Rows from block 5, named by matrix and row number. Rows with one number belong to one channel. Each number is 500 + 40 x the weight over the matrix's rms, rounded and kept within 0 to 999. All counts start at 0. Numbers have three digits each.
# convs0: first 3x3 conv, stride 2 (model.blocks.5.convs.0.weight, 144x80x3x3), inputs 32-47, a 3x3 kernel for each
# convs1: second 3x3 conv (model.blocks.5.convs.1.weight, 144x144x3x3, transposed), outputs 32-47, a 3x3 kernel for each
convs0.61:400402495427461476510491517457497498476449467484437514430466513454455497441456496464484472548509510528509485539511506579552539554558512501492536501448534496480516531509520502475500508454513472429428489422414508468474469450464510479510481438440507402524552415509588551524463483498514514472461508474535458485602576544480484469558482501565505500472431418451379408474411431583513521429467472475446449478454495396457485438425503470492521
convs1.61:494491534463424430481441462528534540528494524535494498509527516542506477528531530482435466538501512477459457480463485406504489509527543416497494415471441482464454414439451413511434453460441500521544498525533480514529504486453477476412440393412484496532469564529560587581532494465543531485540591543464472490472555477493579534533562536478448471515529528496516518481511491506474468471527571482497544517553581553524552456438510495507547
convs0.62:491481490482492488499470421528496489550541516548515512522487522497497557521478543530541484494529483496510528512562500545533483575565489485506447509517511487506542560473551534477558533449583508526510468444465542451466488468478474498498530551513441524473544542519518487464511566499551592456559567471507490465488537465499528480462456515432448506488462469480477526469467507471472521532478483507487424553537480485499534500601542460592555
convs1.62:527507511521521454565557495439562500418539509493464445559527494558473496520465506500444471531437413543444477503574573486563486461465509515521527457485492416492467487514490484514461493485512539530520496483454535511453493559500481524551508560534505438468464364394530410437507455463508471482478438442502566531492497473524505528534509498523470476538513539565510550519479508507480526507565549486433483513553513535540539516523513527519527
convs0.63:503486482547507499526522502503554500497527490508491456508509516507533556508531489505522481524530527513516466540585554594622458577511420467467499467441520482479533492477493506483501512519518531530512538540542524504500545567425565555383537458398516511502510530474522500409505481479460427456483456446494502478512524515477478460511529508526542508516545505482476515495461508538500552507526508481539502479522485494432437436436387452421368
convs1.63:496484490486512474546526516488481438523506440537485542417393475418481496439433470567529465559495494516503545581587501494568462488490514532483477497493501462519466513514471501514521501510462474476484463480471515485501499498480539561529490518508535432461456422453479450463515561535512599551467517548528424508480493546502519558448511502486458478480457489528490511486479502492462511510539545523494513501476521522516533541536505553495517
convs0.64:548538507472470506510552519474512521462470545439360469523478478505518524427417437517492457508553541477488464503482459467438467465555502487466472496461526467478489491498530499499551455410439578605583569642614450464452466469473461495463424485481559529509522543548508495468458458505463468511496501510554582533539527504493538487461499461500546506501538490504538513496515498471470516559562523517526491522555527457369471495491491561621590
convs1.64:495507487530555506501496484464502498548543632484476529503524560500539517453519481485487541500518508508493496457529474439530464516493474504468470495509495499512466523618557552580568538459544445426464405391425499434443495538495501539509493445433536520546538492497518490503478549523455509491468472438502452472485460498502475516477490489501485488500448496509406491497413403572430426482459458518487491450482488473456465482442499543507529
convs0.65:477523525415477525479480503497533491553598530479530455460521476503576534503537494471492551523527514520537542480529472505511527497493437481499510509500522473443529523551506512631463552586469444513497499580466503523454532450492536461525547468459506510485514503508444487432455528502490464476452466428443438475577510515514483482471435482500452531527494541511521526460422489525514514453482498474409465491489474565551484537409483502420455
convs1.65:489531507458556501506521534540551477546543492428442429514517486509516472555550459555546545500530532494490496489493520481487546511451577476505481472520426543558467512514461499530464493440481494521483484507473508495511457464489396509529413467483529535526471500519480503524540560542496523529520550510490553532467576558489497528564606520566541494498491472514518509473470509501550505500561525519564452584545476467468513488474456510485496
convs0.66:468421482472439423533479459529534514495480535511472512478457457413459499515503547491471472503463520528509487469482547484547512533494520487407511420383500512546548473449467461483527504516520513458521455445470451471465450406516469476528503491496380471527428438488566612566443462484476479522458427486522503522485481464485462461554495539538516531500504514457439477537556471553531480577486463548524495478415471468505486554538563531553556
convs1.66:512499537543479532503515536482461456484448472527472528492540516549486453545505524482510494518476471505445416518511553502489515464501475486479475612507515518456527532580545502483490515542529479487498580568585486542537511514516473507538507506503477476495501486472482452470483432450487475459486527504473479497450465422507477533514452461467344451467568506487453517445524500427450443516587549514512510473439501528520529566477540501486523
convs0.67:472465495478492467493505462518496465531499360544466343518530492548564402556509322461553488513599436514608397458474520521463518468417522460458499497552499530519489513509528493493526456511510483509515491499451508548467506508528546499481512472471472506544446484519490513549510484501484469468493464468511485510505520486530518473506516497509511448485507473519514510459465496503516531497507509505502460510493500498518475464524552461524547
convs1.67:483459497515487503472448531573545500516556537486471441505515545454463518482481547540507490591386427572492551486551543520520553512493580512536522495517474557497478523523486533491463567462460507507504461495510516547559497476470491413429517410476436490483458506469454501519440363495425444451470465516496445451486590432504500467491505512443551503468478517500549506512567560523548491462522507441578483482520439499495540443526548465479513
convs0.68:432484496435466564467423525529483463516476439506490466489465486500475446488489536427461499526495528533494547512493493503501524536548507504462508441412448468407521532502481537569523501549506522459561492451501486493549428422438478460496443462462532524528541510559501498497527526494557561526583555532440414432452451461497484500476461496475480489538512552491492542442526654484546572470460447441408466505406452509512500518492525540467506
convs1.68:515498530496487485496496436491533548573518530541537455510395443499496496507489458477466486520530529530540504448440472486439489454502484428475479478495512529457517488467492469453511452484522443486522494534538481480477503517553493530518460527517500520497535541507462506497469442451500468518540496536512515508467542544445551441480478455492486516536534529465481467435504456430506498513481446583539482557513529529463475549500456484519445
convs0.69:550538498527486455518484464476452484482440459479446511543532422550549421516528486527555562526570537520498485469516493537553554464504483472444534463400524433439509459467414462440441527472506596544517557476463521475476527514505475530536491538516546504474602501549521516478434476523455458500432478493491531521524519517464479457486531524517520537514511514546494486471433459539507494510476517472506451498498507490493577434508577424486559
convs1.69:544489564554493493582598561489491413490533477505412490506498497512486500517500505528531539504511532543512560493483543452479482471502506499504557520483508481513456458477468505512511516573580527500485492463486504482465494471476515493507511421453558495523494452471505519556461463434456512472407377445562508580499430573524515573494524460493468459471379440517464464493430494486428486479474470489457470499486489508500505487507472517438514
convs0.70:472504508492539512492526523466465525459477506528480507466507510464504526495536560460457446441453455487523494533505518493517526516494489542476535557571557544560530555571516503480462509540486476455506421504483487456422508500534432494444521507525543612608555634596564596532448480512520505492463489434496468467438533520469506502488454426541580525484558485529536494521599570441471504483456515534508543501512489485467533503567516509528527
convs1.70:467452435544473431525453488519541544523471481481438406453450422483508499484512451516485499545520509524520516463491451500547531518486520486466466471497492524570545477462439470529483466562548511463465551510455531496466517490518543460484540481512511503506521515516477523472469450518477536554528493495492592561522450549491435555496467540500487503500411516509477495524491463514473446580488483503434498521522530487512478527508532484505515
convs0.71:502496513553517578500540551461479483442437506432450490515486486470480475505528535467480444495451469471512503441470506454436494449408447502470497551512520556503557501516514497488472537561531525506489536548505519522477471509503462508513485516510480471514525526491528520462445452517413403509418393524508524491546532528530560537493527491490540500527562542580543521582592555516486497421437459401407422424409462463481482443470487470414510
convs1.71:516489487543505506512536562473495499473540498503519467497548537492578562543580595515499519498510498469471464532575558571538649594528596524515553506465516531497601549523541528509564605590583548490493539505495546529513463516485473479476444489469540565522486461464450458438495527532480527519526527531474501497486470511465457487503490494444480456492524521570430452561440477523412431493495510510498503527580572500437472433402423486463475
convs0.72:551546481605543513574536507491531550542565529559550513518552551544606520570582561559526501534536488527526491458457468479509523434509478478475515443430529499441550480496522460478526462490497547514525574540504531518510550505504528496465535491453436526524457455533419483545495489488485470503446419441490516507463468472470479520514477465539476459558526511486473491561510520515452455484517512464468525475485463455425417400355363411416370
convs1.72:478480493420499534436477534564532443502492433522469487464502462435471496483484526587552529565509521525476527524546460520563430467498455572507477555561535485544504503537456503567524457461447511491470490474503508516552461454497458480557422506539473475479393390492377376452505519506563555450541537502516501525495565583568538573503466447479422347484475415495502518463493531454419484533474478499470465480468471541528454568515415550526495
convs0.73:529525533527547452589536415499542489496504485529426440494490546532558557576499412434462504529527506533524474438430442508473508527506506506505548472572549490510536466521553518586593473548557549522523550501504619559528450498488534509488509463466461436540483479525529473471485492449449459461499476475489488496564548516574519483548486499542532533509495520479561565492549537501497492546496528517491512516476461433461456444482430486464471
convs1.73:551507497530511498459480481557532494445503518525502549532515457464458469470545571563555518552449429509430495534583497631549512549511518488443497499527515487469475542527436603535438508397429551485543456469530488477562509555523458465496476463498518577547539540580520516549556479515473477494464463569491474468466539496472480412506479460453538491480476517523557509508531542521498500435436509444525456484530519480425468439457448445507486
convs0.74:499534517509432473520510513473461474443469486513627555447501516443490502523568622487468480468443468551562585478511465488510523513527510499474529410427443486540507505498513491491500458493473475546512526501494513543516532513559494487505507562547510567518550500505513539504477471476497457481489502493498505476466491498519508517493493481487489494493510484541529566548505492483483471461458481486463442519490523486555523519537521526510487
convs1.74:435486499418451429489462466526471475529570519479460462504515494496498521484467471555456472542396451605573601501517528464495489520512483521518451535522476532541528478465496433402401548514523510467457483483477509497537492458437495512523514454496501489511492511502462484490475487490496483452472445433436450454488533494486528549459477450473402443487460444524519541490516511504505453502497493482582479467405458496492479460518448515506477
convs0.75:485486484523481471509521461548521533525536493489546484514501496506511441503506504463402466413408460435483470505503518483471443469482469531493522521533512527550504494519498488533488472473464380439456389380386475484499498475496408388427420463473489479500531467454462520505489498509526508510490515471485459513364362423501534537481517558451470532488504511451461470389406419501487480486503524441494483465441498531531503529486487555548496
convs1.75:486515558509458507570478502517565503484590547499466487544485540570505550518445499551457465539408436543490487507423481429397446512466493415443394431509481465527503491488482494461473557531499513554561553567529548554564492450539538438512531429473551540509535551501516541498448422466486482465419396455516482492519486522567527537442483460444447482493492452567638591539548501583585545526530516470544475479421457480493439527506455540485484
convs0.76:532495540471495515456480465511536530528549546527502513486512505459458528520509526500527515512522539496485488583565589545607561478446424498493503518487516529524557475522488526497481524491481572500513509472509564547541546532544537558484404401375556532496535520478508485453514530546506504533457469475507539505528550542554544523569580540572610574532580532459460501467467495471493479516467486459467510503515496555541517531532477515458457
convs1.76:502488483537518482562530496514508539485446473498466499430459454428445443440426415524515495483484479516520521521607528497554485544541543467466468485470443497537506513507454508495465487525493502489507475445469525443471511498472569538504518469453533514514500502474490445442496497481504530539494481514494465508493521510484473480457445474486473522481472493500557549560572558513496498477505504515455495503487509539544537529520535497452500
convs0.77:515516563468500557492462487455472471471483501502438508472532565477471538513484526468487468484473495441442448490484495462494532512480542546496582555553619514461566475556527463443498494467460468463471475462481473446441477577481476546467494523465584653638599694687568640618496497568516467532459461507496518456451498472526542538501545480502607503504554515502536518538576566513513468461467426441442424436519435488528465517530499517513496
convs1.77:470429481540462457531476530532512525530500500518435467469490431511535472458496445513491512528535549512507532445541485505551543543507538485444474496471473544558551451471459502535497485561479517462496560486505554502485553571548520511529486490508514529538512516532495487479478482486464512493517490504497566531444471543460441530493443518527547516533524529519515538526528526515446519523483517499387489534553534509489518553453542545530547
convs0.78:490461511445505511453500505491472430494485425476493479512471491422420474411426485438473507417464445439514498506537541532524542501509562459393452522529450558557504559485487496463461488487502535519520494508547478443472485438481496483533468459532520519467524493521513475461481524535489553523492515487478507538431462504427503513467469475504504506482488463480490556480480529486485541519530537554538569499473495504525567530586546558614612
convs1.78:505482472549567520524551518505538540473495496469468447536510504482531510494497468503527490484521442478488456491475523501504559531498540441454473448491499492479507516472491438481477466441450500456507493483483525529488455432457506452451553494487536512487547504451526472427500475482511536545448461466455516503520462461576499489507526506479479581466412483514453490526497460470496449487480442457487437501498539488489469480454495460452501
convs0.79:530523507537562532591594551466477494467442468489504467460478452422479459478488502506460464478469482566544512556509444566572462555621487472517504480448428506517507487486516499470464512524508489477548481463526505467509495453454527481437506597523539468419548485430538542487500473458502462475517524521509493535489504508517521525476473512501452457528540536522510559532511565536530541463501507439503487457498526502483480495458442551504469
convs1.79:556533519550508480585493462491496526491531499502520457492507520435501470520548532535505540541469521560532506525513459524501471551573541502491524489493473499482504481469508393439561496530570407424485452438495514490498506509503502525508528521544520504525534517535519447513504543543505498491518600498500500477447453550486487495486546528416411464498500528485485526473485503433473482504471489493503488477427522520503522466442495493504522
convs0.80:487499539485497525492500481420492509431479541444494546456453537459445518455462510452453492453370519410357460503496509525531502512527525489520570420512568476514576463440485489481505479474477450429467435426527478468539448432496444425511414434470467530559450473597468475549478487508469508541478504502479462532431424503433432495538543517532528504519520490392381455378343469408415473527486503551515544522509520492491514494495518488494507
convs1.80:517501505547437439554515460433564513452507482521514511527514506511491485543505488524476485517470492469435452446414461462399442481473502482566528494445491502509522510478493498475467496555521427559525481575572480580520516537552527499518493531542465497460486552496491539522442458478434486512433452485456482484445479457468513507497482459452392443458516502455587544513583497515601562513565506508363442525465536551532480530440432511479451
convs0.81:516531496557502496537539470506503537484514515515458484489491506501511474521530479488487524517522512551523516455449491530579437511621470501539526448495503545494518480477535433515555496467486483475444492501374538530458493487504516488333511519389511482503500506394528514447553523545492478520526477496484485449569535367508515461505486460495505386468501406467486459529512474557562455473553454514521482511579487514459511471403445512414458
convs1.81:468443492432459535492456530537527427480502482494504511419450548409416535456411559486429463470398488472432491493519468519543522514499546530536559508521489531541442536528487490541530492504466501506499502483509521487507470518502445545539447543497503446470428386448498366460429474518510498527447479516496477481486492528493516480466484486469459463487506454499530493494500496521520463526474506483487500525543506535552542546510489549555537
convs0.82:461467506437421465461520493485463479449454495464503512479473483425442483570496531449460534519479536549498577502535502502545522497523494502472485403429410463466501562541518546560502552576542551515584493499567516517561541459520503460542438431492596556539523509523497495505514513521449505479451455472432459536492459524508492538459402498439414477498492540550530546497486511526570548510537523528509551513467511485525501461502488505463459
convs1.82:490482466510454460531481467488593528513558476452503460495521531438460452450452455499502477502486480428428443459541480458477547520414483504562535536504536534462517518503511454372507496434556436533502447509510465474481456512539529542525497523514457506428452531437434497418444486493414415444403524452471483423472524453509495477510519501452445501506524552486490480498518497442504449469580517527538478481432513524588518499523512470453469
convs0.83:527500424542499430523557550489503539390452528422463487514524540449512559455439528469457519511510581453466546515522478551468509511524497522581546557605544523546490484459509489436503502478525457502534451533588455459520515491511489456503508505529489536531555525527461480451464454408435481465434480473457517512536602603464472504475514519516530558469485515465447451502491444540502519435448509413467506466472528553513457528555420519543453
convs1.83:479498461536520474581559560505526491492550528508453398511566562514549550546566622518487494541481448543505471461501416451449428561521540540516509454504451493551552457513466447535472529548585514492553470523546501509549534561524522512507522446496532543507526498506555516504498534521476555512502531508552563512520513450535474507553534556455538556443424453460495533430480467524481502457468470441476484414532495528481481436414474560470493
convs0.84:573523460582559387541551457531485436533512455538532445494536415486538442462495395490537470483538458483530493488521561457489519461506532495466479477516464446462449481492487498502495549500494542502519480537524525515546467462513486514461484515474487520523453508442453466427520501487525511487532521519478493449470509517464504503461458483479430499486479493499492448511484442499517459486463502473419553524445522551500488501506483492500472
convs1.84:475493510512465534547479566526492484502588527489465421581562611546512551570481586532444499536391424557462474503505513522467515535482536511482483419467388489526445509506526452453482552497528543539569508542556554526592451507521474537517500497535532537537519507506552535518510448558482463480526466478502487514493542533536462500519488542481538524484444467482538517487499525492510532507574505457564507479557509501458407494496452522454465
convs0.85:528477518504461482484424467498522544514550511501534544475494510494473481513508490468462474500523517467460502500573572551647663524464474539548560489471531531457538462510513501437466528493498484472467489468458521498472519578551522537584476394429547544553523545581420441526502515540495508512468477482470480503554571567520502520477505516541579554500542547473498475490456493553502503511514500483461504532485476551576529558568530503480515
convs1.85:455429456474500497481499517503485472514485480508449556437416380497498465491475461486488530501458530547536554431561545464545482487529462495447440493485487469526499449477433505484460439513483482474507466462488506439479473463459514528498443452461476511512458494501485454462502501504541539517535515490516501517487525509477465518556531537519516475480509493521546562520558553494465495507524509527479520512535530507482558517521552518478523
convs0.86:516555535469484590509452548514469517510530569501540594431417475497456539505504567458407480457430580505427525485529441494500539543444547508501495507473480522440431442462455495440484516477485486462486483411490501518499492390500440377584518446585432479507453401531409363507464479518460512526454485500486436483472415489528474499516478536468482555496470556507470546514423517524469539525501527513472513493487528482536506535575541508539539
convs1.86:514534518496535489515516463464558536478558512444467483601524489573525478557471451483410480443443519464487518484507525453568533444540473466495493500498475527506513516552532501587537489596586465542506488533556465554537510513502508486482431492428475491485502567533520537533508447470487424422494423476491523482522573494419517457493502472498464386482443460514576567481598546493605550539586517519575449476482470529486509506503509517469472
convs0.87:498509427526462395518493446444454461477466457488483456501500440545519449537537491519533537511543500501495472487530523540526550522487510433433500353438500435412509492467460463431547469446474488459484462402453476457522455496518475477538519536542473451504507434557477463536456479515440410454462425428441503500450465490448495494448524542436487534447494541487483483478428513499475461516502503489516521529486534526554557459491546453458498
convs1.87:529489511554413462568537518467556472455566503494433528501500465506456488510444453508503533519487495561504487470490540460486505457480424512537543521441541482543503466481480493464500473529536531566473570548501495524463482461516492421544474415492468445429452427439455479440411441405470556433454404409503503558447373543506495582506512468487487412456398426449475478462451487439451441534541511456413427497475483543536510526516499567491521
convs0.88:533487437493481445471440423460443479424425515478454507510410518438387538466456574507469463481400464459470545511535469571486457494483451451544549470573532505558499494447528487510559533545620550493521480444509535466566488484485482504500532492474534529518576571458563498437464496485508474506520500502503502485489490491496535503533514501505469530493490501561524486581597513513518491502503428513538461498520465537597535532611524533548483
convs1.88:559561490528558518531617556467543504381536514481510476472504527532495525542532564506502502529478462507452458533543487547518487492454488480498472437458460379493511484476442475546487495573567518499503493495488502533512546597539511556544517612581524504517503405405513420427532478450560500490489420438555617565576546479576519511501489476458478465480459442531534521521479530531507501454476506458431440495481461525486535489385486519466449
convs0.89:494445521433462476503497535428458477427414505470474523458490488417465471440511471442431427532452467450469486444475467424464461501481486499443463517527466455469493488505485474518514506497478503485501496502522484482473485444444419436414497452509472487468520573571535579573427462472493468483569539575485474488481441492514514494475467493496497502514502510548546547542557560525553523476467469492442501537518560486465469525473432542484487
convs1.89:514474522522475465536499521497522509468465480478471443466452484519565552501508513436455482518547557514558557402429433511478521528585606452440425495484502502494519467475478496491544498514484463436460491477503434487463504567553521519510508578552479511524525551514454531489436458462435513506555511508492516482560533490457472442506450494454498512507578521495395465461465419491435450519469481497427529522538517485463462530468497501475449
convs0.90:506502527452530543453503461478486481509535544468433477516536509501539536483484473509514484542527519490490465450451437444423465489451491557560503580593559511439465530502516496507486543550489562549519597591566529509473533551566525517521488487530531539488555605577508486497512527517521510559478473485490475477490507520494508511441455494516538522547546558549556547555552553517551539500509478512499547425444445512499523550535525521490536
convs1.90:552503481505500457486465469565583562510552499476453478535485451472452435509506480576606565555541519484456477459562508533552521538514552529489529533476482495487507487487510557546565478413503524467504524431448541495485544548512523448464519500463496541559532527532514470448509490477414500463466436447452552585456456512462381461495490449418481393469403450538477509572468509534424485521426477433327353467453426545492505486448490472483507
convs0.91:489528510485439445505552524475459517484478515490496498540522495510502516497458487512482502540494473473460461486448470454480482462524520515495480449430433523539521484448477412407453472492485572550583469502510447429443500440460453415490485537532505500505489435421509539490454449485427459485450463488549531525484459462420439446562522506543523510535502531417440439498464414494522499589598599587658593552557576499510479489472511492520553
convs1.91:475413470554497494556530505496492445467475460469502511487510483447478475412468442487515533479480512480504532460475499516498481493516456486505534522468559527480491493482476473472488541552565467463462515490488448486450483490527524520571522463492422436503420448477470484487480486459452523444428486433495560517478471486520480490497464463497449425416457427456451501481481465452490481513457460471460435508563503505497542502492504526569565
convs0.92:529534435547563500580545491522466501577501467592510474557473494571542450562549482464503509483477482535509493482457476475476505500565511428464491401407495476446496496476461538504479578559481529522502537510443554504452516484515448443437518507516483484489498488481473468531447505510472462513520489496483465450466455476495478487495513512506510524497495514521521507559551502493527459495503523494465500484502496475583580389480540385477534
convs1.92:531541558465556569524550554503527446466593475468535525482520511436477506548547500520526550472486537512458539496507540501470517480417485547522490517516477518526467438511440413484531424415488503503483467448521516512541501538491517533540528500567445447490378402445426401494443496490487539470490510469508523560476579615554587593469480473516460404520505412529520494482491493490463517508516427505477482507456484514509437508483375511507476
convs0.93:500459493450407531432451525442524488492542510520515502461546511424577494501538522496471500450548557492534497495502523493503561483513555496506537511469489496446418520591479534610448623539418513473529346575564518538519448400494481514556473481466463488524433479550504477511477538516488492478426485516491446519418534574469511485503435498480509540518590534536451470561465439549466459523492485496423512512515536530525491543470526461483466
convs1.93:572534448612565449568537544555515507540504488437495448383441455463507525477483502532513461517549504529494500524508485510592513469524590546517483566534500529553504581559497547561470498517531506488474475456528451525565537580535600525441508472435547513489456522503411545494493545505476538577449443496529506444570537406541524562504490486443468460405457424505471529475528505492518537468509536469458537480460464491493412453439465464414474
convs0.94:475451466496488491549562558522513461537518481480475427485466476524491485499496496491446464502526517474502514527534473525522500508561515465441440478413389503576479549513507507485491448483508532538511557582574476479442516477504524511500521487510539492458548500473553520501479503478498474506483487507504542513483513493475492478467462464513484487558489510542494487486535533493491478512512514538571568501479479452403476545431548587531610
convs1.94:529507525558587509489482429510469445493397521503504478468466485435485495494558545488497514452445436446444442509452478512476509524473513517514522568565596550528551540513521489465529496472481469454496502474480483487471489491476509530510501481470509499512518494457428400401541531537462502514500595515458399470565573529526502490489475506418429529520573519503469518561527480472459463513546543535499546490472466475442447510379507486519539
convs0.95:480501515455473515465432453458491520477568575466479547511530550555551590460396498540532523554553573464414433479460509450464524524482519525433475510493540437406485512497507492467468554555521510519531508489524500499477513479524518488509535489510481486449471524498529549524437486439390475475445470480537539515535543528459428438531503491488474483507485475498490487515529522516504540497495511436473512470462473471424414455518496470474501
convs1.95:478468454437480464451456426490568488581566507498506470522466470486500474462516498567566548506442468536459528493533537532527516487509457525479536594528542518532482499506514505500496504455479510533518453511500483523485484467472376379438378400436476559529556583543552557495502516504464506451482506478445472499505573559460486449486507431458553433512492503509581528457548518503521501522471516520594545466523475487415486499549446518547488
convs0.96:492487545467417514489484482497482517482479504480483535534580557507546535505520517500498493509493483509522495464424438525419454486424435525616543523591521507532474530497513527550505542533540561539484561596504558540490550506512520501483544505523561480469543542487536471468502498494520514531505485536505489461503494449535549513479502489483500449459522493521488434478491453512507460493478531505505512518491533506461452526438468521429475
convs1.96:493535541502515550480536558486528521494512502413486478573551539551534490549496486493474540467518533499475474448464497434454485506489594460476469430426403503421464508515547470481475494512523555513494514448449534489472559523538553530541586533541513546565509533550483523531416477443452515474487530512481525492447476473465454474496461471498472496501479493524435458524406442507447423532493511505472499484462538501491558515483534491503530
convs0.97:508498500478529597468476580486491531595581507575573505522492500553543502565592533511508500462547556524550521515494494466481507494485506466497561460426452502458527528526511541582462524530435402450546449490497535531461529467473521462489480447473452467507421463539462458545505513473550524450508506474487487459446529538515483508481495461462419490462477500510512519516523582494497508459495463424428465453479484531546459487498469511533511
convs1.97:574575520504566489578475502551531494540449457454477463508528443529480481593529456428498465472505456523470517524514477547543501504472471544554510555601536557615574527565484571593482485473513512457392489428420479498499483535507464503490464447496534497507496488482493478454490487483503493535545512511495530522525559550503485485531522513538493486501450461488511538449522531415447520523492501519501471518531456544519425526516471477493519
convs0.98:474526462521508443538501545469487467495536513462473462492462487496511474535500488512513537488463464502495522498537499528521515474514515540484529548508535496453492519497552481470516508498504539464506489525521480474454501532494505539525452495485506525522528565546468469456563596535511587592401428438481535519477501479475503471421407418410419451467511520510557543491504489530559521480531484505571579464457484506504506513563553494491503
convs1.98:488483509454481474522500539537541483518599521522455504564557582531485478505475499527492486458440455490443459511574557496454468526487563496488523496424530513474475528506541493425486508462543509488541531458523529461476453490482478520499429511464525491525525467466512385399499491508557546479476537484439528506507489493502458557538511494513521501538457490505479520513443474517474477539528535483478480486398518521548531522504489514481522
convs0.99:471489473478496481477458509483520496491456469483475475460525508444384441503551519521537519450486447537545535519498482506499477449460504550512515456430441536550587458442469496438452541579565559533499517488505525528510433459420499535505485545507505552536509513493474495512543518520472511476431470511462496446451466493543530525490442417438445458534535503476515497479544550438450472528574527546567570476442445578506506507529502516464529
convs1.99:546494535522495515498461499507486473486460447493491511515545541441501458528591560512511503473513457466471500502558527565543532506505505466426464508471539524513551490474451531541490520476512447442497476446456535487500497533497469463470475493496473494502506438436468328407505510549487450460471528506489486473550535547491481527515517506463430444518477501488419529550493472489452450482450455450448454509474535600574571562510530580574548
convs0.100:509507502523490469492503515569573504526546490564531478494506550497505518492532487503470524504463512475444503503547477467516499511543489508506473533546460490525459544537449523543460537497438462480553441465555447417535507480560501455523514491528477535495513500457480481486506525495499517467490505477490516562472495575479502508468459551442449537404416494486483507500478532455475541469462573389417592483474598540524476512541468518513448
convs1.100:547495488566513477569553562513485475432519464522490446545527550538534562553505522498442435501423430508399419508483457547539492566574559431439460428407422455427456453476491468508510536529559515492515453467500450483516525506495549503476511476464552567539499520536546519533498445451500477459490401454575463455517410434541418485479450456453472477489457422491598499424539499461565550490542511494506494467521500526450451492458416560458473
convs0.101:521515529495567564485529516439463486546554541547526514488449504476452438517548525456489483470424450506502504508546535512522519556554483480505507472446506522556592508531557548565553488507520499462452457423426509524532500528538469472489534492497479482497466426397507501468482482485522486466508501499447481454413410426491476479516540500457475479454443497505566588487546600390403452507449508424484506469480478463470445499452475537492512
convs1.101:560494485487533545422460447485529523474460405512492480474426459470470494500471474553540528516476507496472442497520492469434525458450418450404467495478513548559555451443456407385432438447444481454504464433475469463430509512490483472490454464486470555506507508512475468481504481480491470498547499470509545568527544591494540487436447438489554439510507477572629586536526514477482497503389431512556481508534474512381463518470467525528493
convs0.102:541542521475432462450382468479449495502476510511476544508561507475499449486522540527572580486494515445445471449479482482441507502499511453437496477443473577549487447405447436427430477486498558572561488492539484449466499511489443459471506528532468488458439429469512503467537556583542464525480495511498562528412449496451394419537587555476531557503516507478465492503505514502528524551574548504507510437444454534529561528510548504502520
convs1.102:524514494491538556533554525502519521431446476485470535483449471499430443528448458469502515499483542536537536521605604528565540476478486493444512537505470464500468497547507513517511478470486506494468447389432560507444438405459443419517501458501513495528524431499523491462506510511506531528474404468485453536451409506519526528519537498480486525502425480553504493540475502507453457527536489531580555531520522451454450444503437489426460
convs0.103:527486453495522440467484455413444411368426369443374356521472494483466465463434402546553527518550540514486480569483489572528478525537477526470470573559463595536507474473465463463478426495505524524549512542539518505506569542580580513500543482484496509442533492415539506452462443447432415422419426393536562545548557549507509497509518516528515508507511506525503503511513485486507491526487512487547497513531514501477475515502458548524504
convs1.103:517489451532507462498499501537522483470535501456473445484534563466504473482522516565559539592506468515505500508523512470510522469483517516496491521522497502478506528520506502527479568480494482480485436425447471507527513518507489448422527454452498541518533533483555542503495502550433487495443532523522522464572565436559508507442470505403526512467499520506510475504463454513504456456459494464532523485513496478491521432504559463488513
convs0.104:485527559529497584543528544497486479493481533450447546460446472451468507475455476464439500474415480505475472483503541509492553569493557497509418512460490467470485491504509440427484495386530498417511492457431471443449441412475451433474494450507529577572519510561513436521478487497493490521524505550439429459428434418490467433513487471530534489487473487501488520425391536505482537470455446510493480539498519502527520529543515545589553
convs1.104:509506547459471493477449474454518542519525522543503513547469481542520509500492438486443467473486496525497494414450434425514487430445470495509490463431467497528451446468486435474515457547512445546530495555586476542533511547536479529480451479447467492465477569529484429510454432418475475425486446456424416475458507546421515520504560554537553469564623562497544492476524417464499461519495472497429479542539525512479494559464460543545497
convs0.105:546499501473467501491465474482476490477479455479443464503467526482449542469490528433488510470463454493539529491462488411458539450433577478531459547609553563561484570540521480527530544512558531442466506448418535484475463504508479528541460484564568532534499526504503516489484499517481509513481467452445455474463460511501519529522499502501516527489513497533577493494562501458473495542505505559465448530495438455527484464563471504561499
convs1.105:523491431592514452516467414502574514464488559432388433424473421463533462415521466507515505568549488517534474448555495481541457501465469447448489367454509456458488486499401496588410455463410545494498505522478517522535465517459500435491496435455486471473472490536454463440516460519467520538446477501535521482542492502573521509520470481460520502474429505464462474476521493503544494451482495457490519458516515531586552528487585524563503
convs0.106:470502516415441488499524504554503527563519521553531502510536537537532530500555535493541528520511518493528511544462456439416456471495500565527513534532483536548505505516514476511497468490514474493504465511511490505509567462517509464515529497508544451514460397468505478509486488494489495487470486487498510507478478484521524529503497502510465509517493504509492427515504471486442466470443505504523512488493492497472515432427484453472518
convs1.106:567518496566481472571531515497496472479408477503485559557588590505526561495528549482494493504463453499468465493408446528432467538452491479518532540500549561562574566519546513445496560517571506503511534574541541578557534468478506455438509470468514535530560564535536546544481531509490544526520547549551508494504481502502478536487470462463496470439456456497467499492501452459474467525522508496532489483491503494473496478461507480506558
convs0.107:517519498505507461493540482529525531536510528461453483535549512535531493497486465494468508440441460514494487510559516512543529501506444533610577569591608486525475481495521461469498475475539575531537508484471472450480546523537484440415500487501549537573511527523480490500456483514478509516504521515477512485436465468530556560505483505512444470490451472517463450467434418524507487543564548430473481486501503551531489496477475477471480
convs1.107:467462519513445510479411507500527505503499524474448437510496534573538568517471551546513521536478517518466488538465513439430494509485506514491485449494463462461428491487487490479459472458428493502533516522543539533589469486511479472483460499487602494492562486514592538527524471517515503516533482558503459534501473549530508509495435478580482510554510518526533536474457515523500555538560509518512500494488458545502471623504486605528531